config = dict(
    model='image classifier',
    dataset='microscope photos of single blood and bone marrow cells',
    train_examples=97085,
    image_size=64,
    crop_scale_min=0.7,
    horizontal_flip=True,
    targets=['smear'],
    num_classes=2,
    arch='convnext_v2',
    isotropic=False,
    norm='layernorm',
    hidden_act='swiglu',
    mlp_ratio=2,
    dropout=0.05,
    inner_norm=False,
    patch_size=[4, 4],
    conv_stem=False,
    depths=[4, 4, 4],
    widths=[48, 96, 192],
    kernel_size=7,
    label_smoothing=0.1,
    loss='cross_entropy',
    head_dropout=0.1,
    init='torch_default',
    residual_init='scaled_by_depth',
    optimizer='soap',
    beta2=0.99,
    learning_rate=0.0036,
    beta1=0.9,
    shampoo_beta=0.99,
    eps=1e-08,
    precondition_frequency=25,
    max_precond_dim=1536,
    one_sided=False,
    adamw_lr_other_params=0.0021,
    max_grad_norm=5.0,
    max_steps=12100,
    batch_size=384,
    epochs=47.9,
    lr_schedule='cosine',
    final_lr_fraction=0,
    warmup_steps=600,
    weight_decay=0.1,
    adamw_weight_decay_other_params=0.01,
)
Rows from block 4, named by matrix and row number. Rows with one number belong to one neuron. Each number is 200 + 20 x the weight over its row's rms, rounded and kept within 0 to 999. All counts start at 0. After the name is the row's rms in percent of the matrix's.
# gate: MLP gate (model.blocks.4.mlp.gate.weight, 192x96), inputs 0-95
# fc1: MLP up (model.blocks.4.mlp.fc1.weight, 192x96), inputs 0-95
# fc2: MLP down (model.blocks.4.mlp.fc2.weight, 96x192, transposed), outputs 0-95
gate.14,092,175,211,194,258,209,208,150,190,202,191,183,232,175,217,182,193,216,231,161,188,193,185,202,198,174,214,202,202,164,177,213,201,240,215,172,158,208,227,184,192,190,202,186,155,202,209,184,189,188,202,190,199,214,188,196,173,234,189,207,197,201,200,190,184,194,224,203,185,186,188,209,198,195,185,207,216,177,185,199,185,237,186,185,231,247,182,241,187,214,198,191,217,185,214,181,189
fc1.14,094,200,209,179,227,209,217,170,176,201,194,193,198,204,227,180,217,200,251,161,197,183,181,202,200,170,233,205,233,184,160,213,202,221,209,171,198,217,234,185,167,198,175,197,155,193,216,203,174,191,208,196,217,219,174,192,195,229,180,228,206,214,186,197,201,188,197,211,186,185,191,216,218,211,203,199,207,190,199,184,178,211,189,190,236,224,160,247,201,209,183,173,233,200,208,163,200
fc2.14,100,220,200,206,174,194,207,220,169,214,200,222,217,196,229,182,201,165,229,170,205,159,212,211,161,195,203,215,151,240,215,198,187,187,205,181,186,184,218,212,217,188,194,234,213,205,212,215,221,174,189,200,227,167,216,220,190,253,166,182,208,197,174,198,186,211,182,201,216,223,193,193,178,221,213,232,226,164,198,202,205,203,175,199,182,215,212,198,206,200,212,173,183,215,219,216,233
gate.15,080,174,198,203,200,197,219,211,187,205,177,221,184,197,224,191,209,181,202,185,156,204,187,186,198,177,176,200,236,193,237,179,197,168,188,227,209,200,194,183,224,194,171,178,172,211,197,186,192,218,223,227,212,171,198,209,174,250,177,184,157,157,213,211,214,247,155,199,187,200,205,202,199,208,209,208,251,205,195,218,192,184,205,216,189,204,209,190,195,188,166,173,184,211,212,191,220
fc1.15,089,193,177,165,177,238,211,217,165,175,228,214,212,211,178,150,218,198,211,192,219,193,210,187,225,196,205,228,152,232,180,193,229,195,198,216,178,251,200,219,200,186,165,229,210,212,212,220,191,223,191,188,218,196,173,184,192,166,230,193,200,192,181,191,214,221,170,205,213,202,231,204,187,196,238,208,179,195,192,200,213,192,187,199,209,201,184,181,223,208,226,208,237,210,220,215,196
fc2.15,087,217,198,188,184,230,204,209,212,190,179,193,232,186,236,192,194,205,190,235,202,176,196,201,147,211,186,167,205,222,227,200,191,201,218,172,195,201,204,191,202,207,220,187,206,204,222,229,203,187,207,220,193,191,168,217,157,199,231,140,185,189,228,183,222,221,190,224,221,199,212,203,222,222,223,226,188,193,224,226,179,191,229,176,188,206,179,189,215,186,184,245,173,193,184,182,206
gate.16,108,226,200,176,195,211,205,195,196,165,182,145,229,192,221,187,199,179,169,187,173,192,179,168,186,201,196,207,234,211,196,215,225,215,177,197,218,225,222,198,180,219,233,171,182,193,205,191,196,187,195,207,212,201,196,214,207,196,164,204,197,191,232,210,191,217,174,175,189,198,197,214,211,194,264,196,227,189,170,172,181,211,147,196,203,218,159,199,207,238,211,192,198,191,190,197,186
fc1.16,104,202,207,189,219,240,195,208,213,203,182,216,219,170,191,175,199,181,180,164,190,198,182,204,166,208,204,176,172,203,204,181,211,248,206,200,189,202,217,186,194,242,214,191,212,204,199,229,212,198,187,226,203,189,195,176,203,187,138,180,196,177,187,204,161,222,198,163,192,204,223,213,206,194,212,175,197,193,189,202,203,225,168,164,219,228,187,185,215,242,227,161,209,186,206,221,215
fc2.16,104,225,185,223,204,209,185,199,223,216,223,228,200,213,226,191,180,220,196,196,182,181,210,173,190,182,207,237,175,202,197,215,211,186,213,208,218,184,192,205,232,180,204,174,193,145,205,205,182,212,196,160,193,180,212,217,195,219,219,176,173,185,249,209,228,190,204,219,220,161,182,176,229,232,185,174,198,201,210,154,191,202,192,196,204,147,187,181,204,190,203,201,225,228,194,196,182
gate.17,096,233,207,173,192,197,212,213,199,199,193,224,212,226,208,246,189,192,166,169,189,196,157,206,210,186,186,208,195,184,236,207,210,179,215,185,191,195,170,178,188,201,184,212,219,214,196,215,186,172,202,159,200,200,237,191,197,202,214,202,195,233,186,185,206,184,219,184,197,163,213,161,197,219,210,231,250,210,241,208,206,206,178,186,212,196,202,201,206,204,199,195,179,138,192,232,184
fc1.17,098,163,222,179,203,172,210,199,214,189,218,171,218,213,211,192,203,200,209,219,219,216,185,180,200,204,202,191,188,174,200,192,166,244,189,206,203,196,224,167,173,176,206,163,202,195,186,206,176,209,184,253,206,202,175,226,221,192,202,204,211,180,181,212,219,213,205,227,210,213,183,203,210,235,247,202,142,209,237,193,184,179,222,156,190,187,174,193,177,200,218,192,190,183,204,189,213
fc2.17,091,240,227,180,245,206,212,169,236,200,179,176,198,194,196,209,228,202,217,218,151,188,198,185,205,211,205,203,211,209,152,199,207,190,244,225,171,202,193,161,184,203,209,205,196,227,220,241,190,204,199,219,220,220,202,206,200,204,223,215,225,174,203,168,171,192,210,206,191,208,186,209,233,195,210,212,191,200,218,183,181,201,186,247,188,189,179,223,219,190,170,203,217,186,211,204,231
gate.18,083,220,239,179,208,176,194,210,216,225,208,199,190,200,162,188,192,197,201,225,215,206,189,175,227,158,182,201,206,244,239,181,206,198,223,207,200,154,212,202,190,220,172,202,203,183,237,212,251,176,229,194,208,238,173,196,186,222,191,191,175,180,219,195,193,208,222,221,179,222,200,168,197,215,215,202,246,167,195,213,192,194,216,192,203,181,224,221,198,175,206,189,194,194,192,207,207
fc1.18,092,209,188,239,215,194,207,186,183,151,184,183,225,201,224,245,186,245,200,204,184,164,241,216,198,208,211,204,223,178,165,208,167,171,219,164,173,213,224,179,227,199,191,201,177,239,191,184,176,182,157,203,210,197,191,182,222,199,184,169,220,219,194,210,200,205,205,191,219,175,233,197,197,182,206,213,197,215,204,187,177,184,206,224,216,225,181,190,205,211,215,198,210,198,222,191,194
fc2.18,088,200,207,171,218,189,224,228,217,167,170,195,206,174,186,246,177,196,215,180,202,215,205,183,196,215,209,247,196,174,236,240,206,175,189,189,193,193,225,203,203,190,170,200,187,213,209,194,173,207,210,204,182,215,195,198,198,222,216,208,205,197,223,166,199,212,186,182,180,201,173,236,151,159,190,197,223,206,203,235,239,189,170,213,194,190,200,169,171,186,203,207,187,170,207,192,181
gate.19,095,182,228,209,161,195,181,183,195,214,164,211,198,201,209,190,226,192,214,158,194,207,196,181,218,207,183,204,195,169,211,198,175,185,208,229,197,182,203,200,163,187,181,200,182,205,197,227,181,216,195,206,194,223,189,170,174,210,217,204,230,213,181,210,190,211,210,213,203,171,244,195,210,174,186,206,204,195,269,209,208,210,201,233,278,205,193,194,205,208,215,213,211,198,229,199,192
fc1.19,100,203,219,204,219,183,199,196,186,188,206,230,203,207,241,182,215,238,216,178,227,174,231,200,221,189,170,169,201,244,198,202,197,205,190,190,167,197,196,226,196,175,208,221,193,229,197,182,178,211,189,194,176,208,229,224,213,201,203,195,210,195,230,235,179,187,235,225,191,199,220,215,224,180,198,202,226,179,263,239,179,179,212,182,210,218,215,194,235,205,215,205,192,180,209,208,213
fc2.19,086,216,198,197,201,210,218,222,211,182,215,208,219,221,184,174,213,197,206,203,147,215,186,204,194,173,194,190,221,181,188,180,165,207,214,198,212,231,183,208,195,219,226,205,201,201,223,207,190,191,213,175,221,211,228,214,177,220,201,182,187,187,203,239,215,224,161,165,217,223,194,175,212,169,181,187,209,197,200,226,226,233,183,167,215,221,227,152,189,244,203,245,200,186,183,200,197
gate.20,126,212,162,214,191,200,177,180,197,197,204,228,221,206,227,202,233,208,249,179,207,218,206,203,237,240,205,223,158,184,168,180,178,207,173,201,195,228,184,207,228,188,216,176,207,183,179,206,202,199,184,194,215,207,177,212,242,209,247,197,197,192,178,163,224,209,216,201,193,202,204,231,195,198,228,193,185,216,177,238,203,183,192,201,200,218,205,197,202,203,232,230,195,213,182,174,170
fc1.20,127,225,221,192,231,233,196,198,206,198,218,227,187,165,208,202,223,168,221,238,177,207,254,203,238,183,201,215,200,217,253,187,200,184,174,224,239,227,200,204,215,188,206,197,222,181,195,202,210,225,179,195,194,212,163,221,186,179,219,223,187,213,195,189,202,229,232,211,203,232,214,192,187,193,197,183,189,197,188,180,225,193,178,231,209,181,220,219,231,178,211,189,190,197,179,193,189
fc2.20,127,213,201,219,246,195,209,200,159,223,208,192,197,197,175,193,227,176,175,203,181,198,191,184,203,203,169,170,191,172,203,218,184,174,246,215,219,188,182,192,236,211,213,169,169,184,192,219,249,201,212,173,214,200,226,182,192,226,215,197,192,234,197,192,226,196,206,182,174,213,157,215,196,193,186,186,209,225,191,214,198,203,177,170,210,177,206,197,192,202,201,202,182,171,173,167,164
gate.21,083,190,203,188,196,196,211,220,201,197,222,191,201,203,160,194,182,186,177,204,199,184,225,210,219,181,221,179,174,178,207,209,225,198,200,210,188,186,184,222,222,256,160,190,187,217,203,167,189,213,218,218,200,184,255,226,193,221,211,157,177,198,200,165,190,184,184,213,207,184,190,197,244,210,198,198,149,206,219,188,189,199,210,169,217,183,152,210,173,225,199,219,198,199,193,216,207
fc1.21,085,154,189,213,228,210,190,230,195,191,151,247,220,195,212,183,227,208,191,221,211,186,193,204,208,178,219,186,192,219,187,191,201,214,198,192,189,187,226,140,230,161,205,212,221,186,217,189,179,227,202,178,191,196,189,191,210,180,180,205,174,203,212,236,229,222,224,231,198,222,227,204,195,187,222,230,223,197,180,186,227,219,188,209,172,200,203,193,216,196,176,188,222,218,226,191,200
fc2.21,082,176,210,204,219,197,202,196,179,242,191,199,200,223,194,220,200,195,173,195,209,197,179,198,171,189,208,174,214,200,201,224,182,207,215,192,163,235,204,227,190,207,210,219,214,189,187,188,210,190,217,231,184,209,134,188,244,176,226,200,175,225,201,188,181,222,172,204,213,173,205,209,196,199,224,210,227,205,194,201,191,219,132,186,222,219,205,167,233,197,172,206,179,208,184,183,195
gate.22,093,205,211,149,227,207,212,222,203,210,173,165,207,227,228,186,219,186,180,204,221,208,220,188,201,195,195,151,210,175,180,194,186,198,197,199,226,203,198,234,181,200,204,219,196,182,186,163,195,192,217,164,230,205,209,220,171,198,220,205,171,199,217,182,203,194,183,166,211,196,185,158,212,203,216,179,218,248,189,204,196,203,187,162,225,220,194,233,184,215,231,230,196,210,182,177,210
fc1.22,086,235,222,214,249,179,170,187,176,184,202,184,214,209,162,197,220,188,223,224,231,188,179,207,193,202,222,188,161,204,191,168,192,157,216,214,202,220,203,209,200,203,204,223,190,178,173,198,202,219,212,199,191,206,205,250,221,206,174,201,231,199,167,164,211,194,231,213,175,187,223,185,226,203,184,202,219,220,198,193,206,175,215,184,216,214,173,243,203,203,198,178,210,231,185,184,198
fc2.22,095,180,198,197,187,147,169,228,177,198,206,203,174,233,201,211,218,196,189,194,174,181,185,208,166,200,194,196,197,197,247,200,202,195,214,207,183,224,216,194,213,232,220,210,206,192,210,192,196,218,170,200,234,196,209,188,206,193,177,182,215,197,215,203,175,171,161,178,185,162,194,194,207,199,153,193,189,207,194,181,231,179,219,198,228,194,174,215,238,203,180,198,247,212,180,167,171
gate.23,088,242,216,197,175,197,199,201,216,203,167,223,185,171,198,181,192,228,180,218,208,212,197,198,206,203,247,208,233,212,213,241,203,172,207,217,223,212,176,218,186,207,200,189,173,211,225,209,205,199,215,204,208,212,215,230,206,187,216,196,178,218,167,173,198,181,217,196,231,221,220,189,204,158,235,196,187,171,161,215,188,211,177,177,206,179,179,192,187,199,160,185,180,239,207,171,179
fc1.23,095,185,191,226,209,214,166,205,230,179,208,207,242,208,200,186,216,196,191,197,170,187,191,214,194,207,204,208,184,183,181,199,239,209,183,224,195,188,229,165,174,236,229,214,196,195,176,252,212,229,224,173,181,186,213,177,173,210,193,182,187,203,173,209,169,199,189,216,220,196,180,185,170,194,162,214,175,190,230,171,190,208,202,226,190,215,205,183,195,218,200,176,228,160,220,216,194
fc2.23,100,207,160,231,204,207,205,201,187,200,216,162,199,189,218,239,188,176,185,202,224,206,244,186,164,196,194,207,189,191,208,180,215,181,173,198,211,201,218,211,205,196,226,220,185,153,186,209,193,185,201,205,198,187,190,193,215,200,201,222,215,240,209,199,173,206,246,159,167,219,212,171,217,190,192,192,160,195,236,202,184,185,180,197,166,205,175,205,202,199,195,184,228,175,223,221,238
gate.24,082,193,201,191,212,224,188,177,202,208,189,229,234,206,182,196,160,179,210,227,215,212,176,210,165,216,171,194,191,174,171,216,196,231,208,210,187,149,206,199,159,207,218,208,213,204,223,212,173,211,197,205,260,202,213,207,230,195,197,203,204,187,233,187,222,177,220,246,186,204,165,204,199,201,213,186,205,198,226,190,199,209,192,160,192,201,182,192,160,170,188,172,198,190,182,192,202
fc1.24,088,184,213,214,210,173,210,211,186,189,181,196,239,218,219,196,226,174,189,213,215,217,156,202,173,219,164,206,214,188,216,193,190,192,146,221,170,209,222,174,177,222,226,199,195,189,184,200,224,248,207,171,223,206,171,191,200,174,204,194,196,182,222,188,207,193,188,194,177,206,219,183,164,205,178,204,177,225,214,183,201,197,209,174,175,190,212,206,197,221,182,185,241,203,208,222,154
fc2.24,087,171,206,175,238,218,209,189,212,183,192,196,195,193,176,193,185,176,189,168,207,195,182,212,217,189,236,171,162,190,207,182,218,218,195,215,204,214,207,177,203,186,237,229,234,174,212,161,179,207,183,217,202,200,202,203,185,163,207,218,201,178,182,217,176,203,239,220,207,219,215,175,190,198,217,180,176,231,229,212,180,207,174,205,210,189,149,201,245,236,216,204,189,203,189,193,210
gate.25,096,228,215,213,218,189,212,169,197,186,167,205,205,206,201,207,195,205,222,166,174,206,162,191,216,199,196,177,168,211,183,209,212,187,193,195,204,231,222,208,185,181,182,180,188,216,188,202,178,178,192,184,199,217,166,192,201,206,222,211,235,199,232,195,175,182,161,191,206,217,154,202,198,180,212,208,239,171,215,200,203,229,195,187,148,243,202,176,186,182,179,232,194,166,207,232,195
fc1.25,096,209,212,199,197,207,214,203,205,190,195,204,196,173,181,205,199,190,218,158,180,209,169,204,220,194,197,200,187,195,195,211,210,207,194,232,202,244,222,184,197,181,150,178,220,217,227,178,177,195,202,197,196,236,193,213,205,188,182,205,205,216,230,229,196,166,184,188,197,192,204,209,214,183,211,234,241,158,214,221,221,235,251,172,159,218,227,164,209,193,170,195,197,209,200,228,201
fc2.25,097,215,174,213,199,270,226,216,163,210,204,185,192,183,189,234,195,213,204,224,233,198,200,201,191,193,158,214,206,206,221,203,186,182,200,198,147,209,192,218,224,214,210,200,182,193,174,214,225,202,232,202,230,155,196,186,193,202,206,171,218,194,197,181,193,194,228,230,211,234,198,189,202,195,177,200,242,191,192,180,211,198,208,206,206,228,208,189,180,197,199,159,187,196,234,218,181
gate.26,099,238,215,216,205,181,200,204,185,192,187,183,207,213,203,188,232,241,183,203,169,180,222,212,220,224,183,204,218,181,200,193,200,206,223,208,172,211,176,204,233,208,203,226,227,157,195,220,158,168,207,190,213,214,200,200,207,237,200,198,189,175,200,209,220,230,184,163,208,200,192,215,196,225,155,191,183,187,215,180,210,193,194,176,174,206,177,177,210,207,182,132,178,205,199,202,194
fc1.26,093,249,241,199,165,213,201,188,169,194,189,190,226,214,194,197,238,210,216,204,170,196,203,214,212,223,158,206,211,181,178,172,210,205,211,193,186,219,184,212,226,214,201,211,210,185,221,216,201,186,228,190,226,222,221,230,204,225,195,188,211,226,225,200,227,238,196,155,200,191,227,203,214,225,194,175,195,194,183,185,202,194,189,212,229,208,184,207,159,180,166,196,171,230,206,227,190
fc2.26,088,233,205,197,212,188,174,223,183,223,166,220,207,214,201,218,199,229,189,199,217,199,168,195,215,179,210,167,172,207,220,194,223,176,180,164,211,205,218,178,204,225,212,213,180,195,225,212,192,217,187,227,199,200,203,227,214,207,227,186,180,209,203,210,202,230,207,214,220,187,201,176,216,176,193,143,177,139,247,175,178,217,211,195,197,196,212,212,178,234,200,221,179,216,191,208,184
gate.27,140,181,199,170,213,220,234,184,218,209,170,192,189,223,244,186,188,218,189,227,170,211,196,205,222,209,206,179,199,220,169,182,211,199,220,214,191,189,222,189,210,159,224,235,201,188,154,203,195,181,210,204,222,214,220,214,205,210,229,198,202,200,203,203,192,192,248,152,178,182,216,208,208,187,187,202,229,177,196,199,173,171,201,205,190,170,211,227,182,224,190,211,201,149,210,226,212
fc1.27,131,183,208,187,184,216,228,174,213,208,194,203,204,218,227,204,218,200,196,245,194,179,193,216,210,199,201,187,219,188,163,158,209,216,246,228,207,193,191,184,183,192,236,220,197,188,218,199,182,211,222,193,216,244,201,234,209,213,223,166,187,186,180,221,201,194,209,190,175,168,194,229,189,171,176,197,209,203,184,209,190,165,200,204,218,162,204,207,202,223,182,213,171,200,225,258,205
fc2.27,118,191,184,227,207,229,214,212,201,203,237,178,213,211,208,232,198,256,217,195,207,232,210,172,217,179,181,233,182,216,197,216,187,152,230,200,223,188,179,204,202,208,217,191,201,187,197,223,204,215,163,183,197,207,181,197,191,209,213,189,201,218,190,203,198,206,198,188,221,224,221,197,209,231,196,219,224,188,211,146,217,181,165,181,209,213,200,175,196,207,216,150,206,198,244,197,169
gate.28,094,239,235,163,250,195,214,216,214,193,183,216,194,194,196,189,177,201,206,177,175,163,180,166,204,234,157,239,201,210,199,181,178,209,190,226,183,218,193,226,179,218,202,221,205,178,190,189,220,209,187,192,197,175,199,208,187,232,195,177,224,197,192,197,193,204,231,168,231,207,183,189,192,205,165,220,227,223,166,180,192,214,172,195,198,176,185,212,202,225,198,181,183,186,190,220,186
fc1.28,093,179,196,198,228,198,235,191,203,261,220,184,210,207,184,226,197,200,187,234,159,220,182,210,210,206,202,199,216,217,172,211,162,192,189,194,172,224,222,204,185,203,209,201,201,202,239,176,194,220,195,215,185,189,228,198,208,188,206,190,229,213,162,191,196,206,204,203,215,191,188,197,165,242,191,196,222,186,198,207,198,211,176,213,199,214,212,197,158,169,196,178,210,167,224,226,143
fc2.28,089,186,193,205,180,228,171,195,205,189,203,202,181,203,218,204,196,210,231,178,212,189,206,200,221,227,203,216,221,186,191,165,190,192,216,212,231,173,175,257,167,199,181,214,151,188,196,212,201,150,183,214,206,178,172,204,167,209,192,209,196,192,197,193,165,223,205,169,177,172,184,160,210,214,191,199,207,214,187,217,201,178,165,199,166,163,221,192,200,224,197,210,209,196,208,221,226
gate.29,097,196,235,213,189,223,237,197,217,215,202,217,188,192,225,232,212,210,198,209,143,186,217,192,205,203,225,227,196,205,199,201,212,164,191,149,213,196,228,192,205,213,194,196,185,180,216,201,197,230,210,208,193,199,222,180,177,206,240,184,215,197,207,194,203,193,149,182,187,177,207,218,230,220,192,226,176,192,234,205,200,198,214,173,206,166,178,203,194,207,199,205,217,207,227,256,170
fc1.29,104,191,212,216,186,192,202,187,197,185,193,226,185,211,213,163,192,204,196,206,254,225,192,182,180,212,196,222,213,193,196,207,225,230,210,205,214,216,172,190,173,191,184,220,176,212,195,210,205,185,201,203,163,199,193,218,194,210,174,257,191,181,205,209,187,229,249,180,177,191,183,200,188,192,217,174,207,211,221,218,237,181,193,180,210,217,178,220,193,218,169,170,243,155,226,189,203
fc2.29,107,188,161,163,220,196,207,194,180,192,171,183,196,230,211,193,242,162,222,198,175,189,214,236,189,196,182,218,235,206,174,191,167,189,233,206,228,235,182,223,204,210,176,208,197,207,156,190,198,207,228,209,213,228,212,199,203,207,203,172,222,191,219,203,197,238,202,180,221,202,201,224,216,195,208,203,186,222,203,228,204,188,178,177,212,190,183,227,214,205,181,257,191,187,203,221,195
gate.30,119,205,230,187,188,201,212,204,197,194,206,197,235,176,223,210,242,230,205,179,172,206,162,213,224,210,193,186,190,199,196,190,229,220,232,198,202,192,212,201,230,220,192,199,196,228,230,202,196,187,232,190,223,228,187,213,205,232,189,170,198,190,211,194,214,205,186,149,175,201,209,181,195,198,231,180,181,170,207,240,203,237,202,208,192,213,228,210,223,201,192,159,208,243,222,233,218
fc1.30,111,208,244,180,228,205,207,246,222,205,202,243,181,188,192,225,208,206,211,191,207,220,199,194,182,181,202,209,151,193,156,216,205,161,192,205,207,203,203,225,181,204,194,192,172,210,219,204,197,184,196,214,200,195,184,179,197,214,172,183,163,203,201,224,212,168,182,160,207,195,183,190,217,168,170,191,164,183,199,224,213,212,226,176,206,225,227,218,212,186,214,239,211,219,209,185,172
fc2.30,109,200,177,197,165,175,193,200,201,191,197,213,187,193,183,171,230,202,195,182,194,192,211,183,223,222,175,197,202,226,232,200,179,181,189,180,221,180,184,225,189,188,170,180,183,185,179,180,161,230,217,242,179,204,219,162,220,148,192,205,212,163,196,202,195,202,218,205,184,221,164,227,172,223,204,188,196,185,196,206,176,175,184,226,200,230,223,205,187,177,184,177,199,187,187,183,234
gate.31,086,194,211,214,195,199,181,175,169,168,177,229,206,217,193,185,199,212,204,208,218,209,234,209,222,215,180,216,193,197,234,170,218,228,215,163,230,163,173,211,188,181,244,166,222,211,210,191,238,215,175,199,194,185,171,209,182,187,209,193,194,198,204,248,191,229,171,179,194,214,207,151,212,169,220,209,186,198,184,206,206,207,200,205,215,203,185,184,181,185,231,209,206,206,176,215,173
fc1.31,086,228,208,219,187,202,165,164,196,144,178,220,218,213,188,173,229,215,219,195,211,192,182,207,175,234,186,226,171,191,220,189,249,218,230,200,218,202,222,216,216,196,189,160,189,226,177,167,193,211,198,175,208,209,209,194,209,194,182,194,213,198,211,205,198,180,168,208,182,200,215,192,219,206,206,209,200,181,160,223,206,208,174,205,167,214,204,190,235,202,231,232,209,215,204,208,168
fc2.31,079,222,189,180,195,243,186,187,202,224,193,194,194,180,194,166,213,199,192,175,188,198,194,175,175,189,191,211,159,225,189,191,184,224,170,206,238,211,206,228,184,204,176,186,197,202,185,187,186,206,158,189,183,188,206,171,200,200,213,193,196,237,197,226,183,196,244,215,171,216,188,203,212,201,165,207,213,204,168,212,222,190,227,228,256,189,165,193,207,193,221,230,225,198,181,176,183
gate.32,094,183,214,189,234,194,197,203,200,165,194,204,208,229,242,207,218,194,176,199,202,215,237,202,199,227,207,185,198,186,211,183,239,134,170,206,204,199,207,207,179,205,234,207,204,197,223,233,186,193,196,211,219,217,159,184,168,212,187,181,213,193,208,220,242,194,194,188,200,217,219,224,180,229,178,207,208,208,218,176,173,224,182,220,232,187,207,193,214,170,209,174,231,213,185,196,187
fc1.32,097,170,231,188,207,196,181,169,217,181,202,171,200,211,241,174,198,201,166,202,181,201,215,193,230,227,210,220,184,183,176,199,233,178,183,191,182,172,245,179,201,186,215,225,196,215,225,231,194,174,226,198,208,218,141,191,217,224,165,189,205,195,202,216,223,204,219,166,212,200,190,199,189,192,186,188,165,187,207,207,189,226,172,232,200,199,229,179,199,203,197,182,226,205,201,176,200
fc2.32,103,193,204,211,213,192,191,204,215,195,194,149,187,190,177,243,227,188,205,204,203,186,188,245,149,161,196,198,185,170,200,201,206,189,243,189,175,155,214,204,207,237,207,246,173,199,171,204,216,219,183,241,241,215,199,176,207,181,212,192,186,200,196,215,191,186,192,184,172,185,194,208,207,216,217,211,197,175,197,205,179,198,180,222,185,181,220,214,208,210,201,236,208,193,191,213,202
gate.33,096,205,187,211,158,188,194,195,167,209,202,212,226,201,187,179,211,206,223,170,197,218,231,198,216,237,196,196,177,189,178,189,211,170,235,267,208,220,213,222,198,169,189,225,202,201,200,230,192,193,190,194,184,170,232,214,216,215,201,199,206,222,211,192,163,187,223,186,194,181,219,183,220,203,212,189,179,215,193,194,185,191,153,192,212,237,206,243,191,202,176,184,220,186,231,213,184
fc1.33,095,191,185,200,204,205,212,209,198,209,221,186,172,187,220,191,201,198,192,173,205,237,225,213,204,196,195,200,196,162,188,179,236,218,221,237,203,202,189,242,211,186,247,165,182,187,212,256,201,203,192,179,202,204,222,218,225,204,219,166,197,223,219,199,195,171,209,177,207,182,188,204,229,184,199,177,240,224,222,218,204,188,184,171,198,241,217,203,219,200,202,167,190,185,231,212,222
fc2.33,096,217,211,177,200,220,168,205,208,191,211,245,224,210,206,178,165,217,194,244,190,216,214,190,210,202,208,236,195,229,195,198,211,179,186,184,186,176,205,183,244,259,210,184,205,209,202,208,194,197,178,230,188,219,213,199,216,219,196,181,216,181,175,212,183,213,184,179,237,234,249,209,190,199,206,188,204,213,182,171,159,193,201,180,200,203,226,196,237,215,215,214,179,193,214,196,192
gate.34,086,171,179,196,185,169,238,226,196,208,222,223,185,227,191,169,202,201,219,207,190,214,215,187,195,178,197,225,213,212,155,245,166,194,224,189,207,214,191,199,187,177,195,190,204,183,202,201,208,206,233,193,197,198,216,208,217,156,217,211,222,185,191,188,202,232,163,194,219,172,195,214,241,233,194,212,165,224,176,226,218,212,209,180,218,187,211,217,205,204,181,222,176,212,210,167,233
fc1.34,085,185,221,210,205,202,201,200,152,216,217,163,203,206,194,173,203,158,227,185,189,198,214,187,206,177,239,204,174,187,195,225,202,205,196,221,180,190,209,158,208,222,197,199,205,212,191,187,191,196,229,204,183,189,226,229,189,196,187,176,180,202,206,194,212,241,213,216,217,161,222,192,194,203,236,190,126,206,195,194,175,221,184,198,190,182,193,213,169,214,209,206,162,234,205,187,196
fc2.34,098,172,202,200,203,228,213,185,179,188,160,204,221,208,219,197,207,183,178,172,209,208,208,212,182,210,218,183,194,172,163,196,205,189,226,256,208,193,183,246,212,218,192,212,164,197,221,168,183,198,156,189,211,200,202,182,213,159,175,190,197,206,207,180,159,177,189,228,191,227,141,216,190,189,214,196,203,180,196,192,192,216,199,190,210,205,197,186,187,219,181,205,231,180,198,177,185
gate.35,088,167,227,222,242,192,229,180,200,238,196,217,195,198,191,151,217,190,197,228,175,214,199,224,222,182,210,216,214,216,171,195,213,179,223,206,172,191,215,187,192,194,213,248,214,227,211,231,185,151,192,173,187,213,203,175,198,198,208,225,218,213,182,206,216,193,215,196,211,196,219,205,168,213,222,213,187,185,204,206,158,200,185,235,199,200,206,167,209,199,213,207,216,196,213,151,201
fc1.35,097,187,191,172,226,184,218,225,204,194,195,189,196,211,168,225,214,193,196,209,209,234,206,190,233,168,200,207,195,201,212,182,220,171,164,218,192,170,219,234,191,176,242,200,202,201,223,186,177,175,181,180,240,185,187,134,208,168,184,214,216,204,207,200,205,213,178,200,215,199,218,196,204,257,202,205,206,189,203,208,178,195,203,232,227,233,181,217,223,202,197,184,213,211,187,184,192
fc2.35,092,193,213,203,209,200,206,186,203,207,153,212,222,176,198,162,218,184,206,223,192,188,197,232,210,189,208,215,187,173,177,202,147,187,203,193,195,197,179,189,196,213,208,197,214,188,180,232,215,188,255,208,226,208,197,176,227,211,204,212,204,199,218,183,238,196,188,205,155,157,212,192,132,197,206,197,172,211,185,176,196,221,225,197,194,195,215,217,189,228,219,200,184,177,175,192,201
gate.36,100,209,211,169,200,202,193,211,196,181,192,187,176,206,158,167,196,183,229,202,177,196,174,210,189,211,225,204,203,225,199,188,221,179,204,196,226,207,242,201,175,196,196,195,176,222,192,226,217,200,203,196,231,179,226,218,192,215,208,219,198,218,230,218,211,175,154,215,186,164,182,173,199,193,224,230,193,186,170,184,237,239,174,226,207,161,192,188,170,195,194,168,228,202,195,181,186
fc1.36,102,220,235,178,215,214,206,174,205,212,219,136,215,239,195,204,199,212,174,195,211,188,167,208,227,206,206,194,159,189,192,201,198,204,208,154,214,195,177,196,210,211,211,170,183,206,187,185,203,179,177,176,197,215,204,181,217,208,155,194,205,173,246,211,181,193,206,212,207,198,209,184,220,190,212,190,205,205,207,216,194,166,242,208,221,259,186,199,188,184,210,190,191,216,173,213,206
fc2.36,097,190,193,215,181,232,226,246,220,190,203,192,201,189,182,163,196,177,197,203,180,240,225,194,180,164,181,235,200,196,179,238,217,165,205,184,196,178,182,226,196,222,191,202,209,185,213,192,232,192,245,209,211,224,210,207,219,249,222,202,196,190,200,221,192,232,201,192,215,210,204,214,196,185,184,173,220,199,152,191,213,197,201,205,164,206,221,204,204,189,210,200,218,240,216,186,181